config.toml
dataset = "microscope photos of single blood and bone marrow cells"
image_size = 64
crop_scale_min = 1
targets = ["smear"]
drop_path = 0.1
stem = "deep"
loss = "cross_entropy"
init = "kaiming_normal"
max_grad_norm = 3.0
Rows from block 8 of a small image classifier, named by matrix and row number. Rows with one number belong to one channel. Each number is 128 + 32 x the weight over its row's rms, rounded and kept within 0 to 255. All counts start at 0. Numbers have three digits each.
After each channel's rows are labels from the 100 images, of 14976, where the channel reaches its highest value: "colour at peak" is the nearest of a few named colours to the mean colour under the peak; "strongest on" is what is common among them. Only what is clearly more common there than usual is listed. The data: microscope photos of single blood and bone marrow cells. In brackets: how many of the 100.
# convs1: first pointwise conv (model.blocks.8.convs.1.weight, 384x384x1x1), inputs 192-287
# convs3: second pointwise conv (model.blocks.8.convs.3.weight, 384x384x1x1, transposed), outputs 192-287

convs1.224:086200103130127098139144185154138190154109206158112096181122102110115076145106093102136176080112086122166054118091136135160125099136117173144101139177094151109177065131079118212071137090155094086108172133198190121161112130164169136147074159141146057101112170135180156131105176136100152121
convs3.224:154135136124139140146179131148192118166170091133163133149136161157182139145131157183152162171105162146124171129125199113127158172138136171158136134089155152144161159128121126185139165145150171155100198126126194121112146126133140190122128130166115130111129163145148162136150157120153135148
colour at peak: pink (68)
strongest on: smear: peripheral blood (100); cell type: segmented neutrophil (54)

convs1.345:107126196152159157151128148179132170138149108146128136151053087099148194090093128147157126138085108116136172150165086104236094115100141112145119170125120130098046185121131160101193115186082149160099156095095097122123111094103105160148142175129127150136139196144094174158125114105089130115
convs3.345:132137114161133111077221109104115092087121114168127121107095072145125144083082173073113108168089163092088179183124160090066111133040145155095080112164099110179121154108156161091131109084107172133108097165048128149090091125106073106193103098145138172139124085074069130143112141118189107094
colour at peak: pink (60)
strongest on: smear: peripheral blood (100); cell type: myeloblast (29)

convs1.37:105065144141133068102096083172088170146139147125138137098129119123065174087131117137119150121134085135142099143131097101124134106122139143109120130136105142135086136166075177121122156195155094145068198129100113092113125127126143135177088181065161091127121106133091151147145135105135109135
convs3.37:167101117182125161142112141077138119126107120141151135176135159141120106088168132133129108126084108144127135167059086070079105125093098159119107091169116104105185071079087141117131153079127160101074172126121117167182072139113146126113087147101187120145149165077144119149114186156091131079
colour at peak: white (57)
strongest on: smear: peripheral blood (100); cell type: myeloblast (34)

convs1.211:211102162093101188141144182119117122110136123121154113124113092109224061159131109128109124114131076093128080120136187164143099103159117120123130165111179101144167085162101112117126142106094151156163111121135134142142134131111183135102177125089149098107134119125151155172123080134190177084
convs3.211:170154134149133154131111149098133157139158074144162154173176154145142167137160167180093164150138180137194158157113208094183134139131139119096126129098169144165159141096146177143116184187123164208146138197166149167149113129100118154153138131146219153204154192135161141110134158196117131153
colour at peak: white (49)
strongest on: smear: peripheral blood (100); cell type: segmented neutrophil (48)

convs1.267:089123146136144122082158123154126150152128159105119179130157148147092138151109131169026122087171032152135081150113090166156107094164151115115129061170121118122133087110162074161136108123085099183059135066181166070138110125142095157134142108132117168104111101134113142117139170179175179150
convs3.267:131094160097129102172121077135097108150141088146139157159058066138124099153114141124156133144148161135126159148118108124123151085105136041090159105157102148111101054166126116172131103133074151124132137114130100174143109131128124114092133154159113154131182142158166134074087100128145065158
colour at peak: pink (65)
strongest on: smear: peripheral blood (99)

convs1.68:139061126163159139123117106155114102115241119120106156143166122165100168130109101171100091194156149176153157136166138128142148144153103143138104159140101122108133148132115086157096115191141144125130093087084079148103112122113168083043150196136110077136109115107120124107145135156162135077
convs3.68:118127167114113098126178141115100093179104179120122130116111124071096110170127105140101148179090103054101152104124106118134131114170126158112115065136085078122086147167124150124069126160123098158151191128074133085086113170175133113125115104152108145138167106134103078143156136068152134080
colour at peak: pink (67)
strongest on: smear: peripheral blood (100)

convs1.234:108154129161152128096128183131162109149129145145111136148114124132095170075071101089082104106121093130181148138234153054187132121141154127165152058050093138129090170146182134150148117138145080190080190078127095055147127131141067078134128117104132115094129137147101142123098166116113137141
convs3.234:115090103125073142092121128138131126076103166129087156113138110095128080150135110099001090119125161146106131092111139092121102113104152110089073092205088112124100113127110155150154157104106064092150043151079108157162127179102106142111175078102030135158081120107133112117128116116086105092
colour at peak: pink (63)
strongest on: smear: peripheral blood (97); cell type: segmented neutrophil (42)

convs1.324:091078117155168051150193121144117144138169134133127128114069103084124135123137108108146094080103170146163068139150119148170080124151099172174119152168159131094108163121137142195087108146144127120113218123097169145101107131110164135124072178100148134165171073121129174133118153098113071110
convs3.324:145122148110115151138135100162165156171094153160124167180146139101093132131078125113133137111154111155202080147049111164134103143117120109126137183106141141178105130205132155165083155176114135130156087198152075185092155120148157129132123108151085130112109145159139118121109113138200091077
colour at peak: white (53)
strongest on: smear: peripheral blood (100)

convs1.55:058134142148138109107217138108102126174155110091093130126109103131108124153144113104102117086178164155151075137182148171134126102193129144189124159145139180093177099099085149158122175170122082104123114130116120118113132172157178101131139134134125116056108193116098131091111178180199117162
convs3.55:084096129081105111094147117097086076097150150097131092146151106176138089164163093068157083126121110114067134118132153125106049106152166106080123163156077145129105104132070118112117080082087091100157134126142140105128131117109132131169123102103129057111060134156138111212104130154173106150
colour at peak: pink (84)
strongest on: smear: peripheral blood (99)

convs1.20:166150069141109213152159123080087113108092129120128138144131091127160069192050132068079126124068079122135095106097145156188113101180136117128142094167129112127163107122149031148103093101128119097088148051202139101126124123112143180087133120135132118078127081164154164156131150202199157121
convs3.20:169125129145144145129132176129143156156148086126172149159178160148160134116159147178140137142122161142174173175131207117146122176148142143143138114103166150153169153113158150133134166131165212194099162153140132133147122170156132160146159140151191159124141133125161144128124166145144155137
colour at peak: pink (76)
strongest on: smear: peripheral blood (100); cell type: segmented neutrophil (58)

convs1.251:146159135116073177117100102122115134156080187155146129110146118117074145128137090097098163135108125127162162091074119131119178115099170216122113108133080095113143193145121095051082117126145088127123101148120081140138082108123135195115106123117157117087135103142140138172112129168147132134
convs3.251:192119132143207141163142155137164142158184135115188129147133138167193136142135133195152156155142139132116139154127147156165168188142144189185183115127166175159139126143174124196113113148157176169145190118148171100137158141170189151129144157131144132138146159124150180141169174116139144178
colour at peak: pink (62)
strongest on: smear: peripheral blood (100); cell type: segmented neutrophil (57)

convs1.12:166144158153186165160098095124136106111144115115101158158100149122146147109109163178157091178161106175145173144143106159140084207085125081234048175131119192125098134105185119101179107099096130156138158133077172045120119100106089125142160155104154107179182094130130141112152141154066139099
convs3.12:116224138096138134044135041157070087191162117213130117105099147126132120178103100124150111107116134104114169145123110123127129164112176148166141086097111116079162203148130119122182125160147130176068096135162164122102135141115089095180136111134107216093110136142059127107095111176138142093
colour at peak: white (61)
strongest on: smear: peripheral blood (87); cell type: segmented neutrophil (41)

convs1.1:075100166143190064197174150157143065078136127112089155147065119137138136123118124158188146149127158137120108143109165120122109100072118174176075148172138174057126147119147174123138094209130155109141094158131178113084110107145093113184112191095133102128142111099140160130137139097096088162
convs3.1:107124044156122083137108199055074101146108130111175074065117146161133129059162136133123135126128150143121109118123166157073114144147147160121120180100114134126153121131155120093169137105134095099126092115087111028129146057063093103149141090099174102085103130073141126052162127130128125148
colour at peak: pink (75)
strongest on: smear: peripheral blood (94)

convs1.35:086134126153187112118168126103071100126157158101112148114118165145086170143156144174081121066141156163152107148202171142076165101168174123128153118090103189107108153135155141195142116092140078149123134128097085103131138125173125141185146120140128106052074143112092125079095162119124084134
convs3.35:086161104106123105112201128109120127157167107123132068144174154166150168074178103112195097098097103090116114179131136131066069115141188143174120099089095105108129175117167120115123083055132146130110120116136109150154097116093144124190103124118192121108120132081151086233133182105208095137
colour at peak: pink (72)
strongest on: smear: peripheral blood (97); cell type: segmented neutrophil (43)

convs1.355:124166149159108088124121075095132101165106130094117099097159157171094132089139147167074168152138117168091139115244166103129135100159162097138100083139062141084148155132188070138183086144122112172122153136134147145112149149133070174159142147151181059130128123141082123168129041232140124096
convs3.355:078154124043103077097154088071133107088112166147127060135048100124123136140073130093133111145115144141116145128125121122114108139106157097083136160158110129159106112109119065118154155075051128090128138078110129125046130106121093154141155045125109152128112134116134112116100081121106081156
colour at peak: pink (53)
strongest on: smear: peripheral blood (98)

convs1.309:088099098149126072131161099107157111111126136146122139101101109148145109188117122080162108089121114144133098174116160120128159173125157107101071217184172155012054120091112140146108145167161126104091144063119167118079127116177132065157099158135109138099082091144110144124113111067168118146
convs3.309:142142125139174174100177149130197148170120173148148151179182144129139123165129147139129148092112100141161162120141150144102116145141109167094122143083158109184140107137140158097138154112126127147168108178166131123063177140126122181132115151135227127075148127120143130127158165142164110050
colour at peak: white (54)
strongest on: smear: peripheral blood (100); cell type: segmented neutrophil (42)

convs1.272:190093132097151192096106158156101134093128136136112176111199130161109155187181129150150115166142172180116157139137123140117095126106101157085136180078147188082102139114075062111124133154100175111169177052119117157150143125103143100151127215067165168194144151122120171107167106120101148117
convs3.272:107006139103083130172060110120125127111166096140118126114112112105137056151082116141092121057105071134038112105123071115120140119132048131124117137141091136109179054151084123124129128120104118116082137149170137115075156127129159122063119126097100091134075101137162111152174098079143048142
colour at peak: white (62)
strongest on: smear: peripheral blood (100); cell type: segmented neutrophil (56)

convs1.75:115091054154112133113157157103094133127193111148075148192103147096066157152127148064163114178158134105166129145156124127113096172187090109201100113079096089117078118187126145077137158114123147091147184107091143099124074114080113114054169122140092150114158092200109117125126163096090156177
convs3.75:186142255106127100062124129157129108183173082134200120167139139169124091159113081159156112194111172103121114189117189126123130148119125162157086125131137086158148158123158122169132093085157126113169211112104159091122126136108134132136122132118161146134098151255139116083124215142135119149
colour at peak: white (52)
strongest on: smear: peripheral blood (100); cell type: segmented neutrophil (47)

convs1.364:103161102135155161136129120121126116124124118119121110136126184083135241078128114187107102167154066137108146160171123088101134103112171072140131093068123140152059173158182129104224085143122077162116133150076108043150153148116036159174106157155106106123112135165086152172106121118035093136
convs3.364:128137087089116104065165072147145150075159123180135131155163166129147118111130072126063098138091157124139176154136145106135137131079173117100108070152094078137092103120137148146164120144113096127095082135115123147143110129062106145119117063098049207129106139071096122116125146110129100091
colour at peak: pink (54)
strongest on: smear: peripheral blood (93); cell type: segmented neutrophil (46)

convs1.43:106075067134106096064110134136122146137170185143066144146141161105074158115171105148132144201125202192156162167160118133130143091125139168115136150050109109093145210136108121111150179173151132111156132101058104081092129125134174106108116166100136107102077123164109173046145129153100144109
convs3.43:142097018180161150111097170131142097102150133133099148137142173138173138118129132129135134074123139149163149140077083094118107104082130130143138162110132065157151081109082142129181115078126118150087098130176139132183125107096096159066118153108143143159141124025146150124159115186122139082
colour at peak: white (50); pink (50)
strongest on: smear: peripheral blood (100)

convs1.189:112076116136136192144127174114135163108103141110135132136183113179141150141072144153112134140139115135100112144124153089130165117115165146098133154119171091145102163154117052101108112187084128143084137074109124174215104125161084121161126101174104118183086118145141159130138137138124185155
convs3.189:126071126079114112186135127127084100123136101116154106135094091141086134179191195134183172138164175097076064161120098185150130096101151064114130198175141117101166076099150105162085115178105100119141132107102084116054149133182140102142160119147182133121120126152144121135149107102187128212
colour at peak: pink (77)
strongest on: smear: peripheral blood (100); cell type: segmented neutrophil (57)

convs1.25:128088083116136047119130119177117197148125177154071130140090133119129162087096128087173145145096203144138168129117114104128123135134119128153118144097135150123076196141121182123140171196144097139155157149112090101071167086160118160107175181157139088118103064148141149111113149085095142144
convs3.25:123143050132135150120136198119137136121156130151138152144146156148112134077177112081098141141108155160182097102110116118069061088141157107146099052150095101086180155107155137096182160055144075086093096137043102166144120099088132144145154155093161175112090125087134083152123116140077157115
colour at peak: pink (72)
strongest on: smear: peripheral blood (100)

convs1.300:136133161120127142151142035116069090085131081134094093100114194076116180129183074136108124120115132129112140150119177122057140172165158095124146105140113150126062116137139150153194102136117127145104096161121138172123112150155112160133229105113117122085101107097101159128144148083096104145
convs3.300:093102137138101111141168107107138127145111106153133124160162122058172037191137095115121116107151060201134155124147155102159168101057160164115148150150137073120124121111140173133109140180108085184144137161096124108137143117105150151092060095112043159137113127139097144069125167104142131103
colour at peak: white (56)
strongest on: smear: peripheral blood (100); cell type: segmented neutrophil (46)