A small image classifier, trained from scratch: activation relu, widths [96, 192, 384].
Rows from block 9, named by matrix and row number. Rows with one number belong to one channel. Each number is 128 + 32 x the weight over its row's rms, rounded and kept within 0 to 255. All counts start at 0. Numbers have three digits each. After the name is the row's rms in percent of the matrix's.
# convs1: first pointwise conv (model.blocks.9.convs.1.weight, 384x384x1x1), inputs 320-383
# convs3: second pointwise conv (model.blocks.9.convs.3.weight, 384x384x1x1, transposed), outputs 320-383
convs1.242 096:172114167173112105186150124122127109105108135170140117160157135134123115111095094098116098131103152144160060149140118094099165119140146140091116128155123140150203130160096098108122106182221149
convs3.242 110:101100117135094105106132085077112118127117068106096107072120098051127086136105119118145069108077078108087100130129107147110105132084144098127093090104102056085094108122052117117058101092053088
convs1.243 101:100117156101197121163083143129128108137099117130151125103136177128148101141164136090160119104118126155090138121139118122147132146151074162118142108158112157090142142083112178138115197151151130
convs3.243 096:111070120145102213136126140105155114100142167115104128076133102155141125154094124109105107000177143109131105119137133096142158094118139141114137099121129134141112166109171094145084121115103110
convs1.244 095:106137134127150111149136202135129144121121082176162129087120184113113127160086151100168095144132071122198161117177114120132109126173061186133137133058089164118171125159129099119162092211156118
convs3.244 098:148149127126125168166130167148094158103145155161175177120154153162131140125119189128147140129133119098129093202104136125112131114116123186092118144104199192141086106091111112129112135119154111
convs1.245 105:078153119121118132183108167087112131152115159111104134100147116143120161163119129139137124087165147194104148156108156117089121092080137124110165198154152129170140125146147094127102094124128085
convs3.245 118:136138127157125166147152126089126124131121144124118148122154176163136146173036154129095106092101136099096125132159031144102156178102077128155130087144159120169165082092146163110105096090158138
convs1.246 098:136166118139106163129146123148149086125176108100116083092075080111101072160148178133135114133156121157146112120138117144175114174129149180127152116110183074084114116147148098078211153124132128
convs3.246 096:119079124140127166154112112141159119143169060161110143197208138156125198144069148134092083105151155123119093122035110182117112148128188103138143100215123126123095126142102153148114167119094125
convs1.247 109:154139137145071140097126073145155192089118150130110149137136130129132159141163093134140114097155065114142161167124121148118102126145164172154100211183141122159099132156097127195128126116163156
convs3.247 104:104124173088112122107119101100123136140000118182147111104138140121084203113109091139116099127127174122155096098145136115151149128198137094131130081118093090092147130143142169117110118120148128
convs1.248 100:113144133078104158106116120124122167148139117160098085144046099154084136097124092127134072176057049096056160107136108127125124141142142142079201126130115124057135186151159147152136147104128124
convs3.248 078:123096070102169097174120169160111094118150088115157073145111136117218097167123150148116089126155088140142148190130124108128154136162067149126058161138120134101061145076157086148105119088079144
convs1.249 105:081128116076094152082151098159194095160122129154167118129130128102124123121141095126163197109102147059100081110094154099101081148091105154180116154132121126129158107151156169136153071155059111
convs3.249 115:168141150171162130155131140128140161174143147178129164110156155140159141133149149166129137139149117146150117125132149156158169152137200116163151168157215131155134145206152143114103190180178111
convs1.250 103:080086146174116094147126140147087165077094150126100162180147160116144157095105098140104133145111156116142062139063125121112123065180088092104084126127064150123176075146132103089108137119158143
convs3.250 102:078190088150128029128086108104151106132195098094122118144124160079150134069096120147072117208103104113115084170124099148142148162104147084147135120159101082095080112139113098088114158111101059
convs1.251 095:096128104139095166148114092155125136126114131117105128078029136064147097151141128072152121109131114106091164092165122115115131101123098180084102148159121148051070117102145104136099165133114077
convs3.251 094:112196122162143050170179099120138123119088195149138085026145164140168082142120125088160113107185124150151117102131184141148139162160155108123107139146155137120149121097121124113165137116154165
convs1.252 100:117087108128165194142133128127102155080098084073161077088121096130132162118118115116180141102171156150130115161113086090188116115088128127159152128093201078175141062137125163198155160155163107
convs3.252 118:141136157113169124150151153090134124154111112136141128134138142142140152118142108139123192114134146166187145119203144177156159168201109106146162140172171152169177175184146166165169186152129140
convs1.253 099:118109173144151146146155186112162083141092116143174127099121131117148148144131115142144143086153069118108131160168124124130089118132124157129115151168114164099119178097081097161115141141089152
convs3.253 107:051106148164101107096099116072123131187090122182050130165122109136095122168096210112102145110175139134121185136149093163140136111151135198123096111097139090062104165144115110098132122139095156
convs1.254 097:056103098131133141104097174125115190082105109135125113135109185119119195089169127114086048143084177140149185145186090190131168147103136162162155125184054133143084106086134180091092123138069155
convs3.254 113:114161138151130179135145146159157152158092152150141142161115157143156115131141104171139174134109156197157148125145185112178173132205113156202145157151190153136134154199153128171168185170107213
convs1.255 090:104127150094123109158138087120078156146115132195134131122008130086129097137135153119126088131112153162109174107197153121148116143091115119127100130165134135000074131144208123115128143123167094
convs3.255 065:102127135120143095165182134093194151174129136125170117054133154130114147119180139114138088104106125169163185069155112147142129154118126100096123137132101121116200166122159171121184176118186166
convs1.256 097:071124132149133143172101110107111076151128178176117164093180175103190102132123116092111075099078128153103168130118135074087130115207096179145122126167108101138129099178083199122090118103090098
convs3.256 106:086061111091080143080117152128148146110151109113069098130117144053140066094109132101090098063130138123123125171137089152110097114122107158135105127114124136108072158144138079115115104130037149
convs1.257 106:083165142154127083088169112100113139096104073134126123165115134169148129112118124112103119174078144159128095089110102106139098138109117120115024144117101125136152137193077096094150114135191149
convs3.257 115:127129102097118096136194170158098135121154119141052113111108154127155155128146136163108067153102079147124158120117122100150145124107144173091115106165051089053091027178159149118118129148134123
convs1.258 106:110132142186093128148106142150146147133149140105127139124111153129073106190093110145096144132090136139115123118135084116140129181145126178118137168091134129148133138068114067121166127116106079
convs3.258 119:131114155084071173186138161113105135098106200136039111139083066096152159067143123111103143106137138106139098167064132086127135111125133105123139103098216115085103147119120111112149108094157122
convs1.259 108:182082201106096129105138202137177112179079157164137113096134125125129085183132140080113136081149145121091138184138133089136146194086180137127104174120111172111111120101122123114119127154127166
convs3.259 113:122074090175114053158115163135144128130164134126135092129148111104133130093077128156099133119060140114095095144131121179162131117125120110108120136170153137107082105171129147100150110179088069
convs1.260 096:110104115131158122146116107111118126160158072093144120084000111099123104113112144112104143145143170106145167122202143107063129164111164152101150129212128148000126130102217102110117102120143097
convs3.260 079:121122070156122127155111074133104100059145156089166128200123076144144152185149131114101123152123124139104067164111120090114119100113119137133142076115097088117106073128151155114127116175050120
convs1.261 100:097148142114121126114116095114159124150119146077148090071073133103111116171113117115120139158146157169138153143108154120070124080118153133092168125177072120052049182132117146117146090077188069
convs3.261 102:114101159140098166091093179103121157162120082128161163059150126131151118116087115139180150000190155112134215101162187135122128153134084187109164095110096124105158139098143140111120116140179091
convs1.262 099:137117136143142151103122068162145095129151162183108108136008123128131130121131143142129111103126123129134126128114130133136121113119128103121166104161184116033079177122199126127130111093154151
convs3.262 096:103095069104101085156031096140101123082110120150093127164156067078068084144085144105094126116093108099098132239095082129104094096136115109147084103120133121167141119102141105130140090109124071
convs1.263 119:108116137202100113120163134154091122090163184155144160190088144079156089084099141089120158112091143081160086091099181119116150190114181140123167075133078118089129134142086152082173166106163168
convs3.263 086:152122134134148033093182034150097160115133145073143111123114107134056118192176122141178139167130093157096133131118133073132104099144110130105144137114097148093121127140150115147116126169140179
convs1.264 104:139161144163106142161146159168137131189126143099110106093090157114106154145117131133081102173105147154144188114114102119104119087103138108100138114190121121092119179135133129110061154137105104
convs3.264 098:097147089146147122049123119110129157172087072142134180108136139123065173125081146147141131125142142162198220160156156160146129137158153115128108150144122107033161094141132079108183174169138078
convs1.265 100:152135132126172109107150132156170128165079187125144084112148121142118101096100128193079093123140130158165214152102118137099112147132107133067114088196087181138151133170108122080087130159146143
convs3.265 107:133157121172151175103091170105119121135120107178173096142123109209140128211119126139108098163153130139127153114140129126138200171148168112156136157121137143154076155138162146094086158149111176
convs1.266 099:098099097133115111136156219079105017101120091152130125152108109091138143127186111159188155097102092132121127142122119131125129149131140126076123122166118157139131181096136095152136078107141139
convs3.266 098:134098095111168153109121094119137166138128095194161138104139099149106106157108185169108130118138160125132158122182101135139141128128149157121127161090090110091127138159192189135148220180153126
convs1.267 102:118162139135114165113169175135156127127133124203093098090126138150060115132138136107138086137103095141097123172169128165099140140122098183118100081111123168129149142143137125094144087189110124
convs3.267 106:107151150148142181152111132164141168156120111106186163104142219161102117138134167113149096108224134114192118107144153116118148111107125152159222136138142123183177129104149145147132138130176085
convs1.268 096:119120142122152122139108094111114061143141141164112142127019120062145101147170182156143059128134148139153147143196154116156098158144145128093105137151152153005090079114194104108160113135138123
convs3.268 071:154092084147126152118107099126119151153103073143108142228081073125103152191074138121095106152131137116119111235048104138136102101121188138131178168105108136147135115151133048159114098130107111
convs1.269 097:076136079118137166092093074136151125151147109115186116124117102124105171127128133136204212116101167106103085098150117088142151216082156153162136096124144093130148024117136115149148113154127106
convs3.269 111:155118113125112117100120126141150087107136111132123078163102094120086125128120125071120102127096145066084146162125121073053073113112088134067099109093083114057114137050103062098130108068095090
convs1.270 026:113133089148117101117141111083085155114151116169095109154086146138100123114145147162141137152099108133115190130192112091144148172139119131067112147146172097131062159117220088117111117149132159
convs3.270 019:096093199097147162143145150146184197124069161101135166068111137126140133095161094136108153058155133134139140113066142104159132155100138110162176107090177142108100106155160162142135155126179136
convs1.271 084:106081138120146124064120165133152135147160161147100117114063125131129130124067128115084133094105112127142141143137110164152151137155145120125123156183158144034175123117171152146111141140168093
convs3.271 063:116107154132136181144068254198089142166194107132101142165105118156166133062079151179103136108107151154110124183126117144147161153134169148142104127150143134075126145167128133107111109079135113
convs1.272 106:132114120165135130159099139110102125100155126047111099130052097121119143160159108118137140134127127101115171121097100160078111150099117150127139112141129078068105114129146107149150134089127072
convs3.272 090:101137122181142121087042167092178098159132024144154074154119118138122149121086128146072079164099160119095115181140086173138143144114113117128127116130088093126115120123176105112052105145120123
convs1.273 103:106116161127175151090119066116122072098155143102157132117086168106163170172129202145157125100100112142125128115158164158138126155098094124117183113119169098061089134134185117142100146100139112
convs3.273 095:148156092102172059092185177143162120146129189099106157152131133081097111058170078112160104149097119140151141156154107154122107109109106108096072173164108131164138122140110151174118121106171200
convs1.274 086:123136119123149133114094027121050100111151107097108098115112111123150120108173114135163148152131136093129133179106114132160084136105177129151132105159161115100134106131122114142121158148152108
convs3.274 103:113120091126102131089125127105175109110158155054098137124122101091110124075130049098138064125106137112111126167059136074111099070137116100084103107152083142121106155114084082124117067070110057
convs1.275 093:124133128131105112146124091110121134095133114147147144147000152096106125129131161147124105182107085163136148115184154119122130096137152155053103151197120124000096141125213109132139134125126147
convs3.275 065:169173171132135078130190167146134139068160114124149061035167188136124118060103141124143159108146123118147166027174145150120141189097114154133138109208150112132129159119104198071128176109127141
convs1.276 103:108146110101139161109106077059105175125167147105124106086080102151125127069132142171120194170084134140139133137104154132129127174126179139116123120197163151086061114112149144118146138156157128
convs3.276 104:152102093141197100096180164136179099159188157196130121120140142073118156080050148117086003147121117105089135130088093165096098148159153089152120183122115095121115144147099154155068113127116103
convs1.277 087:041120143129148099163110161133143071137116120096149174138124171131140160116173139133123134137104077113131181221126127154108135148132056070150092112141128082137075161123202115102129126096106136
convs3.277 121:113098137100106126103140116075109123121131109113078108138123154085089108118106139110105144117111127101098140114088092119103099080118094059064092121124122095137121118091056113179116108066107130
convs1.278 100:130128126131158141099109101126118115153127165191125085105015122104153114140125138136116148131116159130093112148131112091100146091129098126122152144205109131036098157117173191126106092111110078
convs3.278 088:108108058104132067178073089141125108086074150124106095168162092089091092158098148107102108178093101105128098228083073139122100097142126104138100167153140130143128105119105101148143090098133099
convs1.279 103:121120134107137141104128061110084100137142150143130124138000110147140124101136138149146125150124141152106113122149150105135130121110141125089140132199138126006088142142171113120120095108114128
convs3.279 086:115169180156126169115180159132154136166167130119131114063116214183156160103141112143151132112173149152159173002165175148144172155109146162117162125132133128112123142154118171117134189131128183
convs1.280 107:172115129094139154120143134137148110137112158186129203091139152128125124123126177096135103090062156124163148111159128130106155149107160143131121095154149119116100122198114083171111130112159130
convs3.280 100:182176121126163096108213087120093153071126179120139147157171103120113117170169160124161107167146140157127139097106138105156143120127122091136133134127068150107160136139116143134142134135153145
convs1.281 091:186124134134119082153130117150150074159099119122156128191163176112145117117118126088113070141130186138110083133133134083156135094111125209116112103163138152134160101104097114121147133206154124
convs3.281 110:079118107105089102113125085080081052128128083162095105101119117098122132115143117069139087113089109086085099113117090116066090110119097099080112093089073077077107139093075104066088058093063092
convs1.282 099:151116133142099160166121155083084066122127156130112069155162177119119116144135123129147130115087086089127139151160118116122114085236050159119094109194122201107199109075110142151108159143140150
convs3.282 108:144058101130153058124173094103132107130102183094145108099124149089110046131152160137140108020109115125132086173128141103140125105150105072125100123114111128089068154147143070138110117153082107
convs1.283 102:163101125194122125132135083157120084096134159102094145133034126145135118110136109132096093103107132081171187115139102107098120140131098110070137138120169128049103126139186075102092129124111130
convs3.283 089:156145231143105133194181196138173148155123137143139083020116167177115157125104123136135146051141171171118124078105165104159187187155156106124174099149194148114169135168109151132147157166127150
convs1.284 094:134092182146124158121116088136123180134099090151137115110105098109144114166111113146137159101128109182099104118134130127100141079206088103134093153169137148115123160098035151078126098135156121
convs3.284 106:117137112129125141084103107107160180122071119158162117132172133103075114117133137096152197114148190122103124081113126127112100104167151033142144125077161157114158236109131091089185148076146143
convs1.285 101:146085131159100151132107128147127126150161136131088109084091114110116123162138124133091121071198172182170176156112107128124154200126111131095131165145098084070083124161133132134213136080117129
convs3.285 094:142076104148178106139114147149134111120109129111115115177136112120132169095092128143090087164177148136098071128101121150128086163109189112135122140161124127126117111128103171153111142090144121
convs1.286 102:124155157065143136160140067103095203138124077172126148119113115168123163111117159138103072137127136161132154134160136094112160111131100132117129180170121140124080145118141189103125142118165093
convs3.286 099:173115145114138106151129008072163188187123129141111102127130143108119099094135133122144172101026142128142121138110090105132128112138125115120147112121141173116132117139119115094130115106173107
convs1.287 093:080149116152171186129137161107117175124114118096171127117157097108143143121131118113128188073151122116143152102098112111187126138123150173165146109109176099191176095115086147167124132180161136
convs3.287 124:148117130125159127168146134114153143162123133123151151118150139132141143112137114170148171117175177195176138127189142185168169158201128121151142165174167146138159181191115144164186177168142111
convs1.288 102:149141108138115136128122041148127095145156127079107116151000101146121131098118137115127123162132134109098139118151133117156100141102104145119148112115175115018097120168171093127159126102120150
convs3.288 097:165164164157137155129206129127181148185158130119128080079105182181155160111157112143154138125167156172148123031179176146167172149119160143118140133164138148100125137174112172147146176154152175