Weights of a small image classifier.
Training: adamw at rate 0.0028, 16100 steps, batches of 128.
Rows from block 4 of a small image classifier, named by matrix and row number. Rows with one number belong to one channel. Each number is 50 + 10 x the weight over its row's rms, rounded and kept within 0 to 99. All counts start at 0. After the name is the row's rms in percent of the matrix's.
Before each channel's rows are labels from the 100 images, of 14976, where the channel reaches its highest value: "responds to" is what is common among them. Only what is clearly more common there than usual is listed. The data: microscope photos of single blood and bone marrow cells.
# convs1: first pointwise conv (model.blocks.4.convs.1.weight, 192x192x1x1), inputs 160-191
# convs3: second pointwise conv (model.blocks.4.convs.3.weight, 192x192x1x1, transposed), outputs 160-191

responds to: smear: peripheral blood; cell type: segmented neutrophil
convs1.119 100:41 69 65 40 52 58 53 35 50 49 68 58 45 41 46 55 55 45 61 50 47 43 45 25 47 37 55 45 57 24 45 48
convs3.119 097:48 47 29 44 74 49 35 42 42 60 56 59 38 53 67 59 43 52 51 64 54 29 35 35 62 41 54 44 49 45 61 44

responds to: cell type: artefact
convs1.52 101:50 46 45 48 48 42 46 40 43 57 61 54 46 64 42 45 49 52 60 36 58 33 62 42 46 59 53 46 41 68 50 60
convs3.52 120:54 61 57 64 51 56 69 50 53 51 47 65 54 51 64 60 59 59 51 54 68 52 68 59 52 62 56 48 71 67 50 73

responds to: smear: peripheral blood
convs1.171 096:39 49 54 44 55 56 44 44 55 57 49 51 50 45 54 61 59 62 38 50 51 51 48 45 56 74 50 39 47 41 46 69
convs3.171 120:56 31 43 28 46 55 34 27 40 40 55 46 48 54 58 38 36 35 43 61 39 55 39 37 39 60 44 51 53 48 50 57

responds to: cell type: artefact
convs1.101 101:57 46 38 32 53 47 42 52 52 57 55 46 48 64 49 44 35 59 58 61 43 35 43 38 42 53 59 41 30 30 61 66
convs3.101 104:52 57 59 70 46 67 58 59 57 68 43 42 60 62 51 55 68 46 52 58 60 45 71 60 56 73 48 47 61 65 51 47

responds to: smear: peripheral blood; cell type: segmented neutrophil
convs1.105 102:32 37 38 37 69 57 50 56 61 65 37 73 52 49 35 50 35 53 55 70 34 45 45 52 42 52 61 62 53 56 50 56
convs3.105 091:68 59 42 47 56 55 67 49 50 54 49 46 59 54 56 42 43 53 35 58 41 62 58 63 66 63 52 46 63 35 54 58

responds to: smear: peripheral blood; cell type: segmented neutrophil
convs1.126 105:49 49 54 51 72 68 39 31 57 52 52 59 69 47 39 49 60 56 55 62 49 46 57 34 61 52 63 66 56 43 56 50
convs3.126 093:53 66 42 50 44 54 41 49 47 54 39 40 50 34 38 40 48 56 47 52 56 73 64 48 60 49 46 36 47 43 58 49